A small self-supervised image encoder, trained from scratch: width 384, 61751 training examples.
Rows from block 2 of a small self-supervised image encoder, named by matrix and row number. Rows with one number belong to one neuron. Each number is 200 + 30 x the weight over its row's rms, rounded and kept within 0 to 999. All counts start at 0.
Before each neuron's rows are labels from the 100 images, of 14848, where the neuron reaches its largest size: "colour at peak" is the nearest of a few named colours to the mean colour under the peak; "peak at" is the part of the image that holds the peak. Only what is clearly more common there than usual is listed. The data: crops of objects in photos (Visual Genome).
# u: gMLP up (value half) (model.blocks.2.mixer.u.weight, 576x384), inputs 351-383
# v: gMLP up (gate half) (model.blocks.2.mixer.v.weight, 576x384), inputs 351-383
# out: gMLP down (model.blocks.2.mixer.out.weight, 384x576, transposed), outputs 351-383

colour at peak: black
peak at: top right; bottom right
u.561,195,164,164,188,236,155,158,230,214,216,189,197,228,215,182,192,221,246,244,221,221,167,184,178,178,185,253,150,178,204,238,201,148
v.561,224,217,183,205,219,183,210,178,215,218,107,241,222,213,162,256,208,228,241,158,191,206,190,177,148,157,204,200,191,180,193,189,225
out.561,206,238,179,200,259,143,181,212,156,173,199,165,200,257,188,210,221,182,220,183,237,260,246,180,142,257,197,203,288,175,227,263,231

colour at peak: pink
peak at: top right; bottom right
u.7,180,229,176,201,230,217,208,231,183,147,205,199,196,179,236,217,188,219,175,175,153,233,201,222,234,204,233,206,251,148,151,232,252
v.7,198,162,216,211,181,199,163,181,235,226,190,231,173,212,173,181,214,205,259,203,266,169,188,180,187,204,219,140,175,242,250,190,131
out.7,246,194,234,224,189,163,197,234,243,202,260,198,186,203,193,183,192,225,203,236,222,176,152,193,183,184,253,232,194,248,208,180,190

colour at peak: pink; white
peak at: top right
u.547,224,225,176,212,261,121,217,235,190,174,159,206,251,215,223,199,193,227,230,219,188,219,179,201,209,198,246,162,194,213,214,210,199
v.547,185,208,207,224,191,164,159,254,170,205,202,214,213,233,174,193,269,267,233,183,241,189,230,183,226,219,256,199,204,178,232,258,150
out.547,216,222,217,141,159,217,216,197,194,197,220,198,187,184,213,236,205,181,171,206,165,215,207,213,199,184,181,220,224,257,182,206,209

colour at peak: pink
peak at: bottom right; top right
u.44,253,210,209,187,215,131,178,229,166,192,190,223,279,190,214,189,171,200,208,198,187,203,216,200,244,202,202,190,197,227,203,192,230
v.44,198,195,118,242,212,214,216,142,219,191,203,152,219,218,227,188,237,231,195,226,153,234,181,220,120,189,224,171,199,165,180,165,235
out.44,211,215,164,215,229,201,154,172,222,211,208,197,245,176,237,253,234,181,227,178,194,209,203,211,203,228,217,214,196,242,205,173,143

colour at peak: grey
peak at: top right
u.442,216,224,153,199,257,127,193,239,206,182,172,201,230,213,182,225,241,255,197,186,223,194,219,192,180,198,284,181,222,165,206,233,194
v.442,173,207,194,258,199,198,176,200,236,175,153,234,217,228,228,168,240,237,239,220,248,194,181,250,203,224,259,195,208,150,201,182,180
out.442,222,172,218,228,181,203,206,188,211,249,212,171,243,199,242,238,202,170,186,230,191,205,153,210,175,191,228,216,230,175,201,214,191

colour at peak: pink
peak at: top right
u.56,157,236,136,187,165,222,199,204,234,223,160,242,146,197,227,207,258,169,199,175,190,191,176,195,185,228,248,191,186,124,240,198,189
v.56,200,183,224,213,244,191,201,215,219,130,179,187,210,254,149,224,208,250,211,185,195,196,209,244,254,106,217,213,154,233,223,245,231
out.56,257,190,143,174,154,239,228,223,274,240,202,196,202,179,239,200,182,180,173,197,190,188,247,219,132,246,180,203,255,159,210,210,205

colour at peak: black
peak at: top right; bottom right
u.143,242,167,195,217,197,211,223,175,225,190,183,203,166,217,211,208,278,202,203,205,214,120,226,183,198,237,215,183,214,179,223,192,214
v.143,210,236,240,208,207,207,216,215,209,209,161,225,172,245,216,198,222,212,228,165,199,257,185,214,242,211,209,186,225,193,185,192,211
out.143,157,170,172,208,205,189,227,250,226,194,186,187,215,204,176,216,216,193,201,182,208,142,201,227,163,170,216,190,134,150,234,198,115

colour at peak: red
peak at: top right; bottom right
u.449,195,252,202,196,243,146,223,204,183,160,166,190,226,235,201,212,229,232,256,203,183,196,181,244,210,191,266,192,202,152,179,195,209
v.449,216,212,192,224,213,166,183,215,200,166,183,236,243,236,210,189,208,218,206,220,204,196,225,199,194,169,211,137,212,199,217,178,194
out.449,218,235,197,182,202,206,223,215,199,247,224,254,210,255,219,231,243,193,192,160,183,198,160,155,180,211,227,261,183,194,178,168,231

colour at peak: brown
peak at: bottom right
u.67,251,206,229,181,211,176,243,206,184,185,174,164,187,196,202,196,288,167,190,189,198,241,203,240,185,232,193,218,252,190,214,193,159
v.67,178,171,216,194,180,207,190,251,213,231,176,182,212,195,211,211,186,181,241,204,188,186,187,163,207,190,193,206,198,235,158,233,212
out.67,224,166,227,190,219,206,220,247,230,196,196,227,257,220,197,192,209,208,218,233,179,193,224,152,215,165,224,203,167,204,246,203,212

colour at peak: brown
peak at: top right
u.531,151,208,213,236,221,168,177,199,240,160,175,239,213,216,195,236,262,234,235,263,161,193,203,231,196,165,253,169,181,181,191,213,163
v.531,188,219,219,225,184,170,150,251,182,170,183,259,199,194,195,208,265,224,245,180,247,196,221,211,219,225,239,216,183,181,232,272,162
out.531,224,214,182,165,197,182,202,243,201,151,234,161,195,179,217,269,233,138,213,203,166,169,168,204,182,207,204,224,227,167,145,220,185

colour at peak: white
peak at: top right
u.191,215,230,150,195,217,152,225,245,238,175,133,212,218,221,156,173,267,260,196,200,211,193,212,189,203,183,268,127,202,204,216,216,224
v.191,175,226,154,241,259,181,134,167,195,175,191,221,200,241,195,211,240,278,191,214,221,217,245,228,187,190,266,171,182,223,205,178,198
out.191,154,211,160,223,192,162,193,258,159,181,170,195,237,236,187,219,173,233,189,235,175,222,217,215,230,194,248,236,228,175,214,252,242

colour at peak: brown
peak at: bottom right
u.198,272,203,223,186,182,239,247,182,251,181,209,181,141,206,199,151,227,191,240,189,216,195,196,260,211,276,183,169,221,189,189,185,172
v.198,204,156,189,211,210,237,191,204,165,226,250,166,275,231,140,235,206,199,175,259,174,156,180,213,128,145,197,214,145,191,221,210,171
out.198,132,192,252,170,229,204,228,198,232,170,234,179,226,171,224,220,228,206,236,167,231,190,225,178,213,224,195,195,282,212,206,185,207

colour at peak: black; white
peak at: top right; bottom right
u.532,181,175,229,196,193,210,143,206,224,190,194,224,178,202,171,176,137,165,185,176,240,177,163,217,246,238,188,251,161,208,191,166,217
v.532,188,219,185,148,192,217,213,176,189,194,190,246,163,193,205,277,198,163,185,197,137,203,192,153,196,108,186,169,207,209,219,206,198
out.532,167,188,202,230,204,190,166,228,198,180,211,180,228,229,178,129,179,230,238,218,249,193,214,222,205,246,217,199,196,237,194,175,212

colour at peak: grey
peak at: top right; bottom right
u.160,207,209,200,193,220,174,219,241,190,203,195,187,249,235,215,217,306,193,188,169,179,228,231,182,183,172,202,205,212,174,204,236,221
v.160,254,195,174,224,246,165,211,302,219,184,228,125,255,228,170,180,245,256,188,196,206,170,201,244,191,197,258,188,225,187,192,239,217
out.160,212,228,225,250,209,139,246,197,180,167,187,179,227,237,187,242,152,226,226,213,213,181,156,182,200,197,212,168,196,197,218,233,161

colour at peak: red
peak at: top right
u.29,181,219,193,225,210,162,179,207,222,182,149,182,262,213,224,224,250,218,227,213,185,207,164,223,144,148,250,171,182,178,161,208,193
v.29,158,276,114,190,200,133,169,183,156,161,163,231,170,190,202,199,172,191,191,172,197,226,253,236,216,179,232,224,222,222,193,200,211
out.29,239,222,234,188,187,239,212,218,189,229,171,218,189,200,190,211,234,157,195,233,191,192,171,177,223,201,185,185,171,201,208,214,217

colour at peak: black
peak at: bottom right; top right
u.539,178,212,165,197,225,118,178,206,175,200,159,191,259,192,208,163,209,222,234,200,172,201,209,190,178,170,210,173,187,228,170,187,180
v.539,224,196,173,214,282,181,170,158,219,174,170,212,205,256,200,210,221,234,193,216,173,189,216,228,152,148,246,188,203,208,207,156,218
out.539,223,234,188,145,190,194,167,214,189,199,213,166,211,240,237,202,223,179,158,229,202,191,200,179,148,174,176,220,227,201,208,234,245

colour at peak: pink; white
peak at: top right
u.181,187,202,213,206,195,249,228,208,174,203,206,193,207,198,245,196,165,158,185,187,196,285,199,231,217,217,146,265,189,202,165,190,253
v.181,177,179,180,230,217,207,243,190,196,147,187,168,184,195,228,178,206,228,254,221,199,220,248,144,201,236,193,101,212,256,160,193,231
out.181,155,252,142,166,184,169,189,156,168,212,210,184,198,169,181,199,121,183,176,203,150,262,228,228,228,202,145,196,172,218,188,191,148

colour at peak: black
peak at: bottom right; top right
u.525,181,195,153,180,236,107,169,224,183,180,181,212,268,200,180,165,202,213,229,194,209,212,215,183,220,200,221,164,214,205,169,217,202
v.525,189,202,210,214,265,179,158,189,189,174,197,145,218,219,178,202,269,247,234,184,217,205,166,233,159,211,232,184,190,221,181,191,179
out.525,155,203,197,176,179,190,199,228,237,191,199,155,194,202,183,184,214,245,197,235,215,132,153,170,205,204,236,162,205,234,232,188,233

colour at peak: pink
peak at: bottom right
u.484,233,166,197,228,205,181,157,279,217,225,158,190,214,155,229,155,279,248,234,241,250,218,233,278,211,223,225,205,199,232,199,221,240
v.484,196,202,146,217,219,180,178,209,201,213,157,174,207,222,238,170,282,259,250,206,248,227,252,170,213,217,230,161,189,247,177,234,214
out.484,195,200,209,182,180,215,194,188,207,175,274,216,200,212,185,196,173,167,244,224,157,200,166,220,188,185,201,133,215,180,213,218,156

colour at peak: brown
peak at: bottom right; top right
u.487,192,200,196,251,312,116,201,194,220,168,204,188,240,236,171,183,197,203,217,197,197,185,184,190,246,191,216,223,208,215,165,218,199
v.487,192,225,174,215,280,141,203,212,204,155,194,230,234,209,184,251,243,218,225,205,194,191,160,215,211,186,244,177,234,179,204,195,190
out.487,157,184,188,193,246,233,220,171,148,242,185,250,185,223,181,240,192,195,188,190,218,214,171,194,174,201,205,232,185,162,224,228,232

colour at peak: pink; white
peak at: top right; bottom right
u.94,200,198,191,222,174,222,223,178,197,202,220,202,196,208,228,151,203,187,189,176,197,267,220,252,200,202,192,223,176,203,173,210,231
v.94,176,152,208,250,211,222,206,224,216,160,234,176,192,236,236,228,204,246,194,191,244,198,213,220,237,160,238,191,191,162,250,245,209
out.94,140,250,181,132,212,190,157,166,146,229,165,241,167,175,182,198,185,165,216,186,176,206,196,181,179,212,172,266,207,177,196,147,236

colour at peak: black
peak at: bottom right
u.440,236,199,187,244,283,160,174,228,244,201,207,220,242,196,172,206,225,224,174,227,191,200,184,207,186,189,231,196,228,219,256,201,169
v.440,178,219,158,216,205,169,199,246,217,176,143,219,230,205,237,170,198,244,264,156,237,212,193,201,196,203,242,213,206,191,173,206,204
out.440,209,253,206,159,225,223,232,225,226,189,122,229,160,183,179,194,230,232,169,173,222,199,178,200,157,172,190,176,166,184,153,188,231

colour at peak: white
peak at: top right
u.454,216,232,156,171,242,151,188,192,221,170,153,224,242,234,199,199,195,225,190,212,180,227,201,184,150,126,220,155,185,178,190,196,202
v.454,222,204,181,204,221,180,146,203,214,152,182,166,245,251,177,155,193,215,209,211,214,198,209,215,155,181,205,158,215,186,205,171,194
out.454,211,184,191,213,202,212,173,210,199,211,144,244,187,231,193,216,246,193,178,251,183,173,195,171,183,191,182,270,187,180,186,178,235

colour at peak: pink; white
peak at: top right
u.138,209,218,157,198,270,136,210,231,188,177,173,209,242,229,218,231,223,218,217,210,194,224,209,185,202,184,254,164,219,182,180,236,193
v.138,184,243,155,205,273,181,215,192,184,149,183,199,235,141,246,184,189,199,212,166,167,240,191,223,224,255,214,209,246,194,186,203,222
out.138,186,243,154,241,192,176,218,166,234,270,162,189,198,176,234,168,203,237,231,224,209,229,223,239,228,162,270,191,206,188,262,202,218