From a checkpoint of a small self-supervised image encoder.
Training: 26500 steps, batches of 256.
Rows from block 5 of a small self-supervised image encoder, named by matrix and row number. Rows with one number belong to one neuron. Each number is 500 + 25 x the weight over its row's rms, rounded and kept within 0 to 999. All counts start at 0. Numbers have three digits each. After the name is the row's rms in percent of the matrix's.
After each neuron's rows are labels from the 100 images, of 14848, where the neuron reaches its largest size: "patch colour" is the nearest of a few named colours to the mean colour under the peak; "peak at" is the part of the image that holds the peak. Only what is clearly more common there than usual is listed. The data: crops of objects in photos (Visual Genome).
# u: gMLP up (value half) (model.blocks.5.mixer.u.weight, 576x384), inputs 0-127
# v: gMLP up (gate half) (model.blocks.5.mixer.v.weight, 576x384), inputs 0-127
# out: gMLP down (model.blocks.5.mixer.out.weight, 384x576, transposed), outputs 0-127

u.294 104:530526501503507539520528528481550531459515531468506468525500468502486506497494499535500497503495508538465483481555510478498543466495508518512513503507470541485490515540493505498524489479526459487470504475448484463481485507507516516494490504532466481458518531533540499485523478503536504564487532509485500492491517508446460480586455499488495470462499530549523448457522530495495528487481
v.294 095:547497515466501477506537540531505497478523499496436481504515505488500504465528496504445493508527473476527499491484472474467500516508539491456478526489525507508480508474469486484523479487485514461531539529477509521545506487521462563495504444498509507491512491526528516501519510514460480522468500511453492506506526539502537497504494499505494497515488508465503472513524493489476499502460
out.294 105:499500529564460467507489485507528505511485456511495502493496499479509510477504530485525508485530549470528555489462485512488502485513496486531501515495482453459521484485489491474445491505450455517510459467497494534522493491462468530521483470442528528494523450507481486482427480490515542473481521473492474472478506492498474490480499512499534536504456483521531510496473466503506439485510
patch colour: grey
peak at: top right; top centre

u.54 106:490471474486497491524566471563508508477491523512529483480487520494479496513502489498481478530525499480530491515484473505525473541460498522511481516447495505504474473486511492486492458500471532511533487543523488494491483491583471475451490495481460443514491479473541542515537504539521515480495475482496538511511479535447492489510459498531478490509504482524534485499463471514526539500532
v.54 100:494477471520495548453499527471514507480501522462483507451485463511555499535477486491499481499475462515490492470457536454514570496496501527512506485517509510487503462482472503534474476494500530521464518490502491488480470484492519485473501449558525487475500506552509524497530482509512505501504496513500483479499494507469509487486463472490501520502541499481501473430520500508517507500534
out.54 100:463463489482522507480477500439485492490505511493507445529449507540515531511489512463525491500473480505500529469519481492535473464474501511503494522496483537457517463484503519531456538525525473481465478510508482487523484505515477502512523492526522485495489522496458521561501490489559491512489474516492490454479548535497480509512485535495486468486502502527498500437522491506498472459509
patch colour: pink
peak at: bottom left

u.257 113:477473497503512486513496472469503517498532495489461484538550495501536559526551503500474471521502500503481477482551539487471476488538562533448495513447501523528517506506517535498434504524480501543511485468460560455519542485468507477514502479518478479492477519496492463495479476480455468506502503520484491492514474512524448473494492483505482488516485503491513501503513500445512498522436
v.257 102:513492527485509503474534529514553548453533482472503519480539469528525478467525498506506517470469495502480511490484507501483503507512466496466510517499518542447537497524516471451518479474539434480495519458505481523508519485493491530550488545493498542515527525525496533470533481452515502502503529484496454483499524512538460464501492484468504485498501488486498484495514546509469501457475
out.257 115:507512548481481493539506514477498489560467516450544549550502465493521485551499511522507531543493519518480521527516521505486529492489471461479530509474485478500515460544477519506468492502538448471494524494510495529485521478499466539483510528500509513486491485548455511553533463466527492477484471485504543517501493496514487530500503489487521510511457536518517490521477485505475473493496
patch colour: pink; white
peak at: top centre

u.86 099:535497500520514488497520475503495540501506499508554510494474492488496508481474526454503519534477541552486481484468508525503501464529494487514517533484479470491519540504487483463490510535488495461477513497493510513481475488537504549503482477518489470448537497493483534493518474491544505535484522509417547495480482491475515499506498554507535479463452480494501517509465473479504492488517
v.86 109:503537492477504507496532524526494491515545487512499498514504517502517501555469507463456486511488494489541423496533520542515470536503525466533477516488499568526487496528469514472493509505488508487458494510529553496489491506492546521457482500471528515484473477506516489494532517516457442476518436509512523548469531522517517440488482536516490522467460534510469508525501460436494499491503
out.86 090:499499468500485547526513497508480451510496496533480491537560530542485525534515489501519495522479511484524471502535505511515446555484506478513491517519494503519484520520458496492499489492532476489470497493527501477545511524470503485469541508468519539512473522494496463493508578502494495458482517495517536472548547502507506437493486480494522528490463517504471500484521493513460470479511
patch colour: grey
peak at: bottom left; bottom right

u.365 094:500487539520503488480555483499528542471528454460497551497487516496557491502528523460488452487539494494510466476452519532492505520529480530476465517504545501459521507537489482441485464499512496491507472475519516517515531499476497491528508493488493506518512466509493496521545488541508495526517490477499485527501508536520484522500481546516492524493513454467496495526535466422467492525487
v.365 111:492498499510524470482518508493475460494481488426510529477486487505535501515485462489489478507487531510483485505486489490502527477465510492528522505518532540515517495519464506516528499443499517503485429526499506493514544488485501488502498462541514481478516456542525490568571501521493490498521454472519525491510468515445496514496456514502507493477551506480524515526514463469502512517471
out.365 085:484483516504501501516502475522477528522553491501543492496449470474474482509534501504503480501498528456523522473483493493495519476458450481543559566465485497534466488480460501500487517477493528545520518509520488492496493491590520478500495517507509474447517514516515485518495478507521558491485472495519518542479509519533519520479508483535532454503500537473545491561486475491484560525506
patch colour: white
peak at: top centre

u.382 094:498516490464454506515512495485486517493512516539518527527576496498529507510498511534510483547486489543511487487534507477495502526476472464515524480489467509543463538479493537487495518488507464490511545470476495496505507567529507458483468490492463460502453527532471463469549550506470498486455522490499497497539530496502448455560518474493446486485477497551521459489513531491497448508479
v.382 078:481523488472481526481521508479496501501505482508473508504524507514509571481496509511473524493488483507501477483524520495472493469499500504486477488482481507461514500499528515473498485524532489529560478488460545476528531475494543518534463459523513515483486507503490473510521515466472526523464477500484512543522525514469480483543459523463506475499489482537495478478513500431466457508439
out.382 091:490492487533492525516470498468536534506531488518484477553468484498522558493500515510504491486487554525490489498466491458527481499534485516523496504509505496518497534510536502525482476525491530495526526517501514480489491525515518538475440498516465489507553513475505500469459492493505511502498502525462519470477505484486522518491510527532492500482547439494502521506499462463557478496516
patch colour: brown
peak at: top right; top centre

u.36 101:547524474510493475524528540486515495479508519536482489505520502464496509482541524465489492502516493499498487474485479485485492495483491522486491493492489525507537485476456488459490522528548529505487544474545501479500501470515478493535506499500477522507454525559474515500518502473506486519457538464514530501494543496473480490507484490485499494492530489499478511488467484492501471464471
v.36 096:520513504482494509504554497506480510458485478457542526455474484482553504504497473490465516540545506553496512451475488528488523531507485496496488517504503503477516491471488488450488463472481471457503483569535486509448515480530493522497482514515478461517533505494525535493538487506526468478491513480484485525483445543500498521565506526513453519515483500493496499499505496499498482482497
out.36 097:469489495475500541502493549444496499485502531499516489521501485481504520554512497484466519498485522524505533488545528483501441495496498521522503511465500500511487481545555529541504502515551530462503543501464498514513495506537497489478502482492525460488483506499529480522486472469515482508537477499496538545568464501502480542457511498488518507547485498516515469505495495491501516516508
patch colour: brown
peak at: top centre

u.153 104:492496475508497546446466529455486516497519504513526419480488536503542523502511525464495528476496513536461439468528512521469495483506519515498480495496442450522534523515494466536467534486520492473486496505464530475478456475505565548518511513532485521459511504482473490490511495496526501514533515545495538511510501499504464517498507522475489494455514470486526507538542492478500495516458
v.153 125:512519536541509454475495509519486483509501460517456512495524517520475493478574493517500478459500469478479516478466479511476526468502487497470491513490523502518521471457478477490506528508498504509524531528503487483507464494467482458550532527486478529486494508497491477507474459490482482490500555497537482463485559496522464504475522458466508490517537479483478504507514512514535473511488
out.153 096:468482482449478501518496495534478463474488522514488539480515526497515513497470486461534482513461468529502494543472505487502558520459532495444514526495511479533491531538510510508562530482488499492536468506457501469504468511455486544495468464480519501543499530502497457511496525497496455480532493503487527505518486506530442488479491517540475498471503501500484479494507495501510481537507
patch colour: pink
peak at: bottom centre

u.8 078:545530478496486524518510547480519466479478531482478473504486494507495478515498477490496480465511508522460508509494531464490527451483543536503542483517495529509485507504510502503517508506515521479468494484485476501515512498486498489479532478522540490496509507525498496489518524463511497557493516507560515504515460465497499503502500546505510489510510497518458513533467460521488504495469
v.8 110:484516468508524535495516508491529470505473516523515515503538518436465474509516463443493508493536516497516491486495556490521481488509530524496488494498514548490500512536510479490479484484508533513484483462512476505507510499507524495481506487505534511523469448475501563527483519526517493531525564519495510529522464480475521531498449534521474537518503505462496512477521434512506496482472
out.8 076:495546498462496487548488480533494502527516489506497540536496465488490553502477490542511487519488530501443478551516486482500470513494484485504528519506501510514476497499507507500543509488508486479550497537555511471504489522494538504494479502486478519506489477445473488521466517484466462532459462494480491490495453532473524501495493483520527504498459502489458473477522501492539476549487
patch colour: grey
peak at: bottom centre

u.571 097:527469533515456470512482526508494477493458518499466508492495514456481504475489484545485513452521463501499545539479496488489561496505505504517524485484478453524522512510478471493486477491473521494463497475516478511491455429534450487502486469513481503466518552532480528478498464474532507501476545498532454492471521446483515535512545469526510509493506487509490508547427530522509520468523
v.571 108:548502518473469490527485547495515526503462528489506506540513511453473457475484500433471543488513512508469512553488490463509558504504513509509498494478480481498497499503493457468471482485480482455496517482462462513514458490482472522532492502502475521488522485530473519507457473441537474503482533511489487488481497447513538536503506508484466505489485494515466542526486487518501466435503
out.571 090:502523501514526519534480525516496528513548493534496529529506481465496538475475483503466514509483505448474472514533521501524491501475484480497520531483490478493466483508482523480535545496493489472519515559489515487491454534453505494470521530504511568496534508497474488509496558478499475514467522526540534488503478549501538539509482499497508515468506513490498496499528485482472488487486
patch colour: brown
peak at: bottom centre

u.534 092:511547526523492482526470459511471542466546514497516500506516496503478528479559443523518486502477505500462515550518528482448550501427541497480496514512457501482513509519525489502457531503483501451500480527496505421541490494513506538518510497523476474437494490501459484531525497509540447525484516501475505527514512530461486504496480518499543488513477532489481504525503491480475522528491
v.534 083:526530526510526483486550539494469530522485477472483502490470470489529544479482501474457514547515488526473483471506475501476491487507503522492505512481495523485505471466469469458501449526515502492492501544507561522491508448484510515512477499536496547484531495534503506507524487478513502495498543459497502488502519503536487553540482513464538481458518474503499462489527522452489449497501
out.534 097:528460523531488488493513521540526484492500477524462521508519468486505530475514509508512495479462515483498504540472474477504497489465453514483496483471523527487512433485503459478486478503536523473545499493552490473526510470508520545485486519541514484504519457549501531472482489497486467471484491504481463466501540510512521505477521501458488531529503456500550510536505520495514524458462
patch colour: grey
peak at: top left; top centre

u.325 078:489514481501484532517507578475531504518519539530495495553513536496494478478459486451484492489520491514480515588496483448540535514515535538538493447519470545530467502545451458480495469456509528484442471476519456496477474488511510551484522488526484505527531466531501535491509484480537463515508501494547483501467463466498542491469475473491481512497508502492467513506473475545499501457499
v.325 104:501504515470460469532481535488499477483497527536481494506496520482502480467487499582472494453511448489513573553479499462494540490509494508486539444520483468520493475506506550518503468473485510530524533471525455477472510476510477458478491522502501476535481533538496527515525500485483514513514503486552442481490497468529530501494526449523456477514519500503516488511450505571508518515489
out.325 079:482487527532515497459495526531522530478453518479494448443479479484461540489522509472492499485499462498502523459462517504470515494479525499481481527464494502466539494492532505520484512507504556482498501467498488471525541521515493490510476500521558463497517535533540467534546480468494557488530501508455506466477533432531491474488494519486463464500529505534485537528515515508501519475517
patch colour: grey
peak at: bottom centre

u.374 092:521487463537491529458500507488516472460461535491498513475474482492501509513476515459471480523521494514496461477505527486525542468498509534519476468466487530501525463508468466529503496497511541481501504528527489490496519471497512559477510499557456483536535499486507528550481450518523517510521511509477534508495496500475507538510458540531478524523528510544504511469496454517528515484519
v.374 109:503534478482530522452487544514505481518522497554511427465525529486500508487459543561546525486515444522503506434508503505503502527484489478506515475516483448520482525499495510524541547470466514532509495473486495448478438518462528508520520503492498486494489515529488524509516481504504514526517491502505483482516482504524504480456503454481478468501512509501492518474506524520521507545538
out.374 082:502521486526475561510499520520501510496497526478485480466511479482479530509538502487519512516494517497529537495480497437492536505476495482524501485515521513477489490481449459522509530480515475480473489503506506488491482510546460471473470493500502483526544537528517472481444512473511494503490514481542521502473492462490519463507497487485503486502489474516508499484501496485483444461529
patch colour: grey; pink
peak at: bottom centre

u.18 098:493522483458457535501520546522504483489483530524484496516491509506467501511479477515475468498508459510497484496490516477534509498460515516512497469486464503516479496498476478511501507494526519509523530506474474473488478489550497500481490481507468484494482492516532543518523494542499497512495524519516514488526496492486529495553436505508453471501489492539492464470509477501505519491494
v.18 092:540478514500509467507506490556488513501470500515515536448493544485532528508455479502478523519534513514485456507454491511477505513516505466523506501503523542410488492497478449480531463505493481489518500496490534499496500498526501467474532531477493513517483491482521519511516513492491511505481549498480519499494535485505514496560469535490460526495483499478482516504491481482533498433506
out.18 098:492488501520484547494483475485453505476501496462500491489499541526562538565522505455527510486484533492544496476505522479484472563504491475534499512495532486497523478514473466548444470470488483529450473485535517511524506526473495510496522502489531505468470511494482456506476506517531516446540477499498474494519510519523478497476481525476542507499514494524479480524507511461457465490526
patch colour: grey
peak at: top centre; top left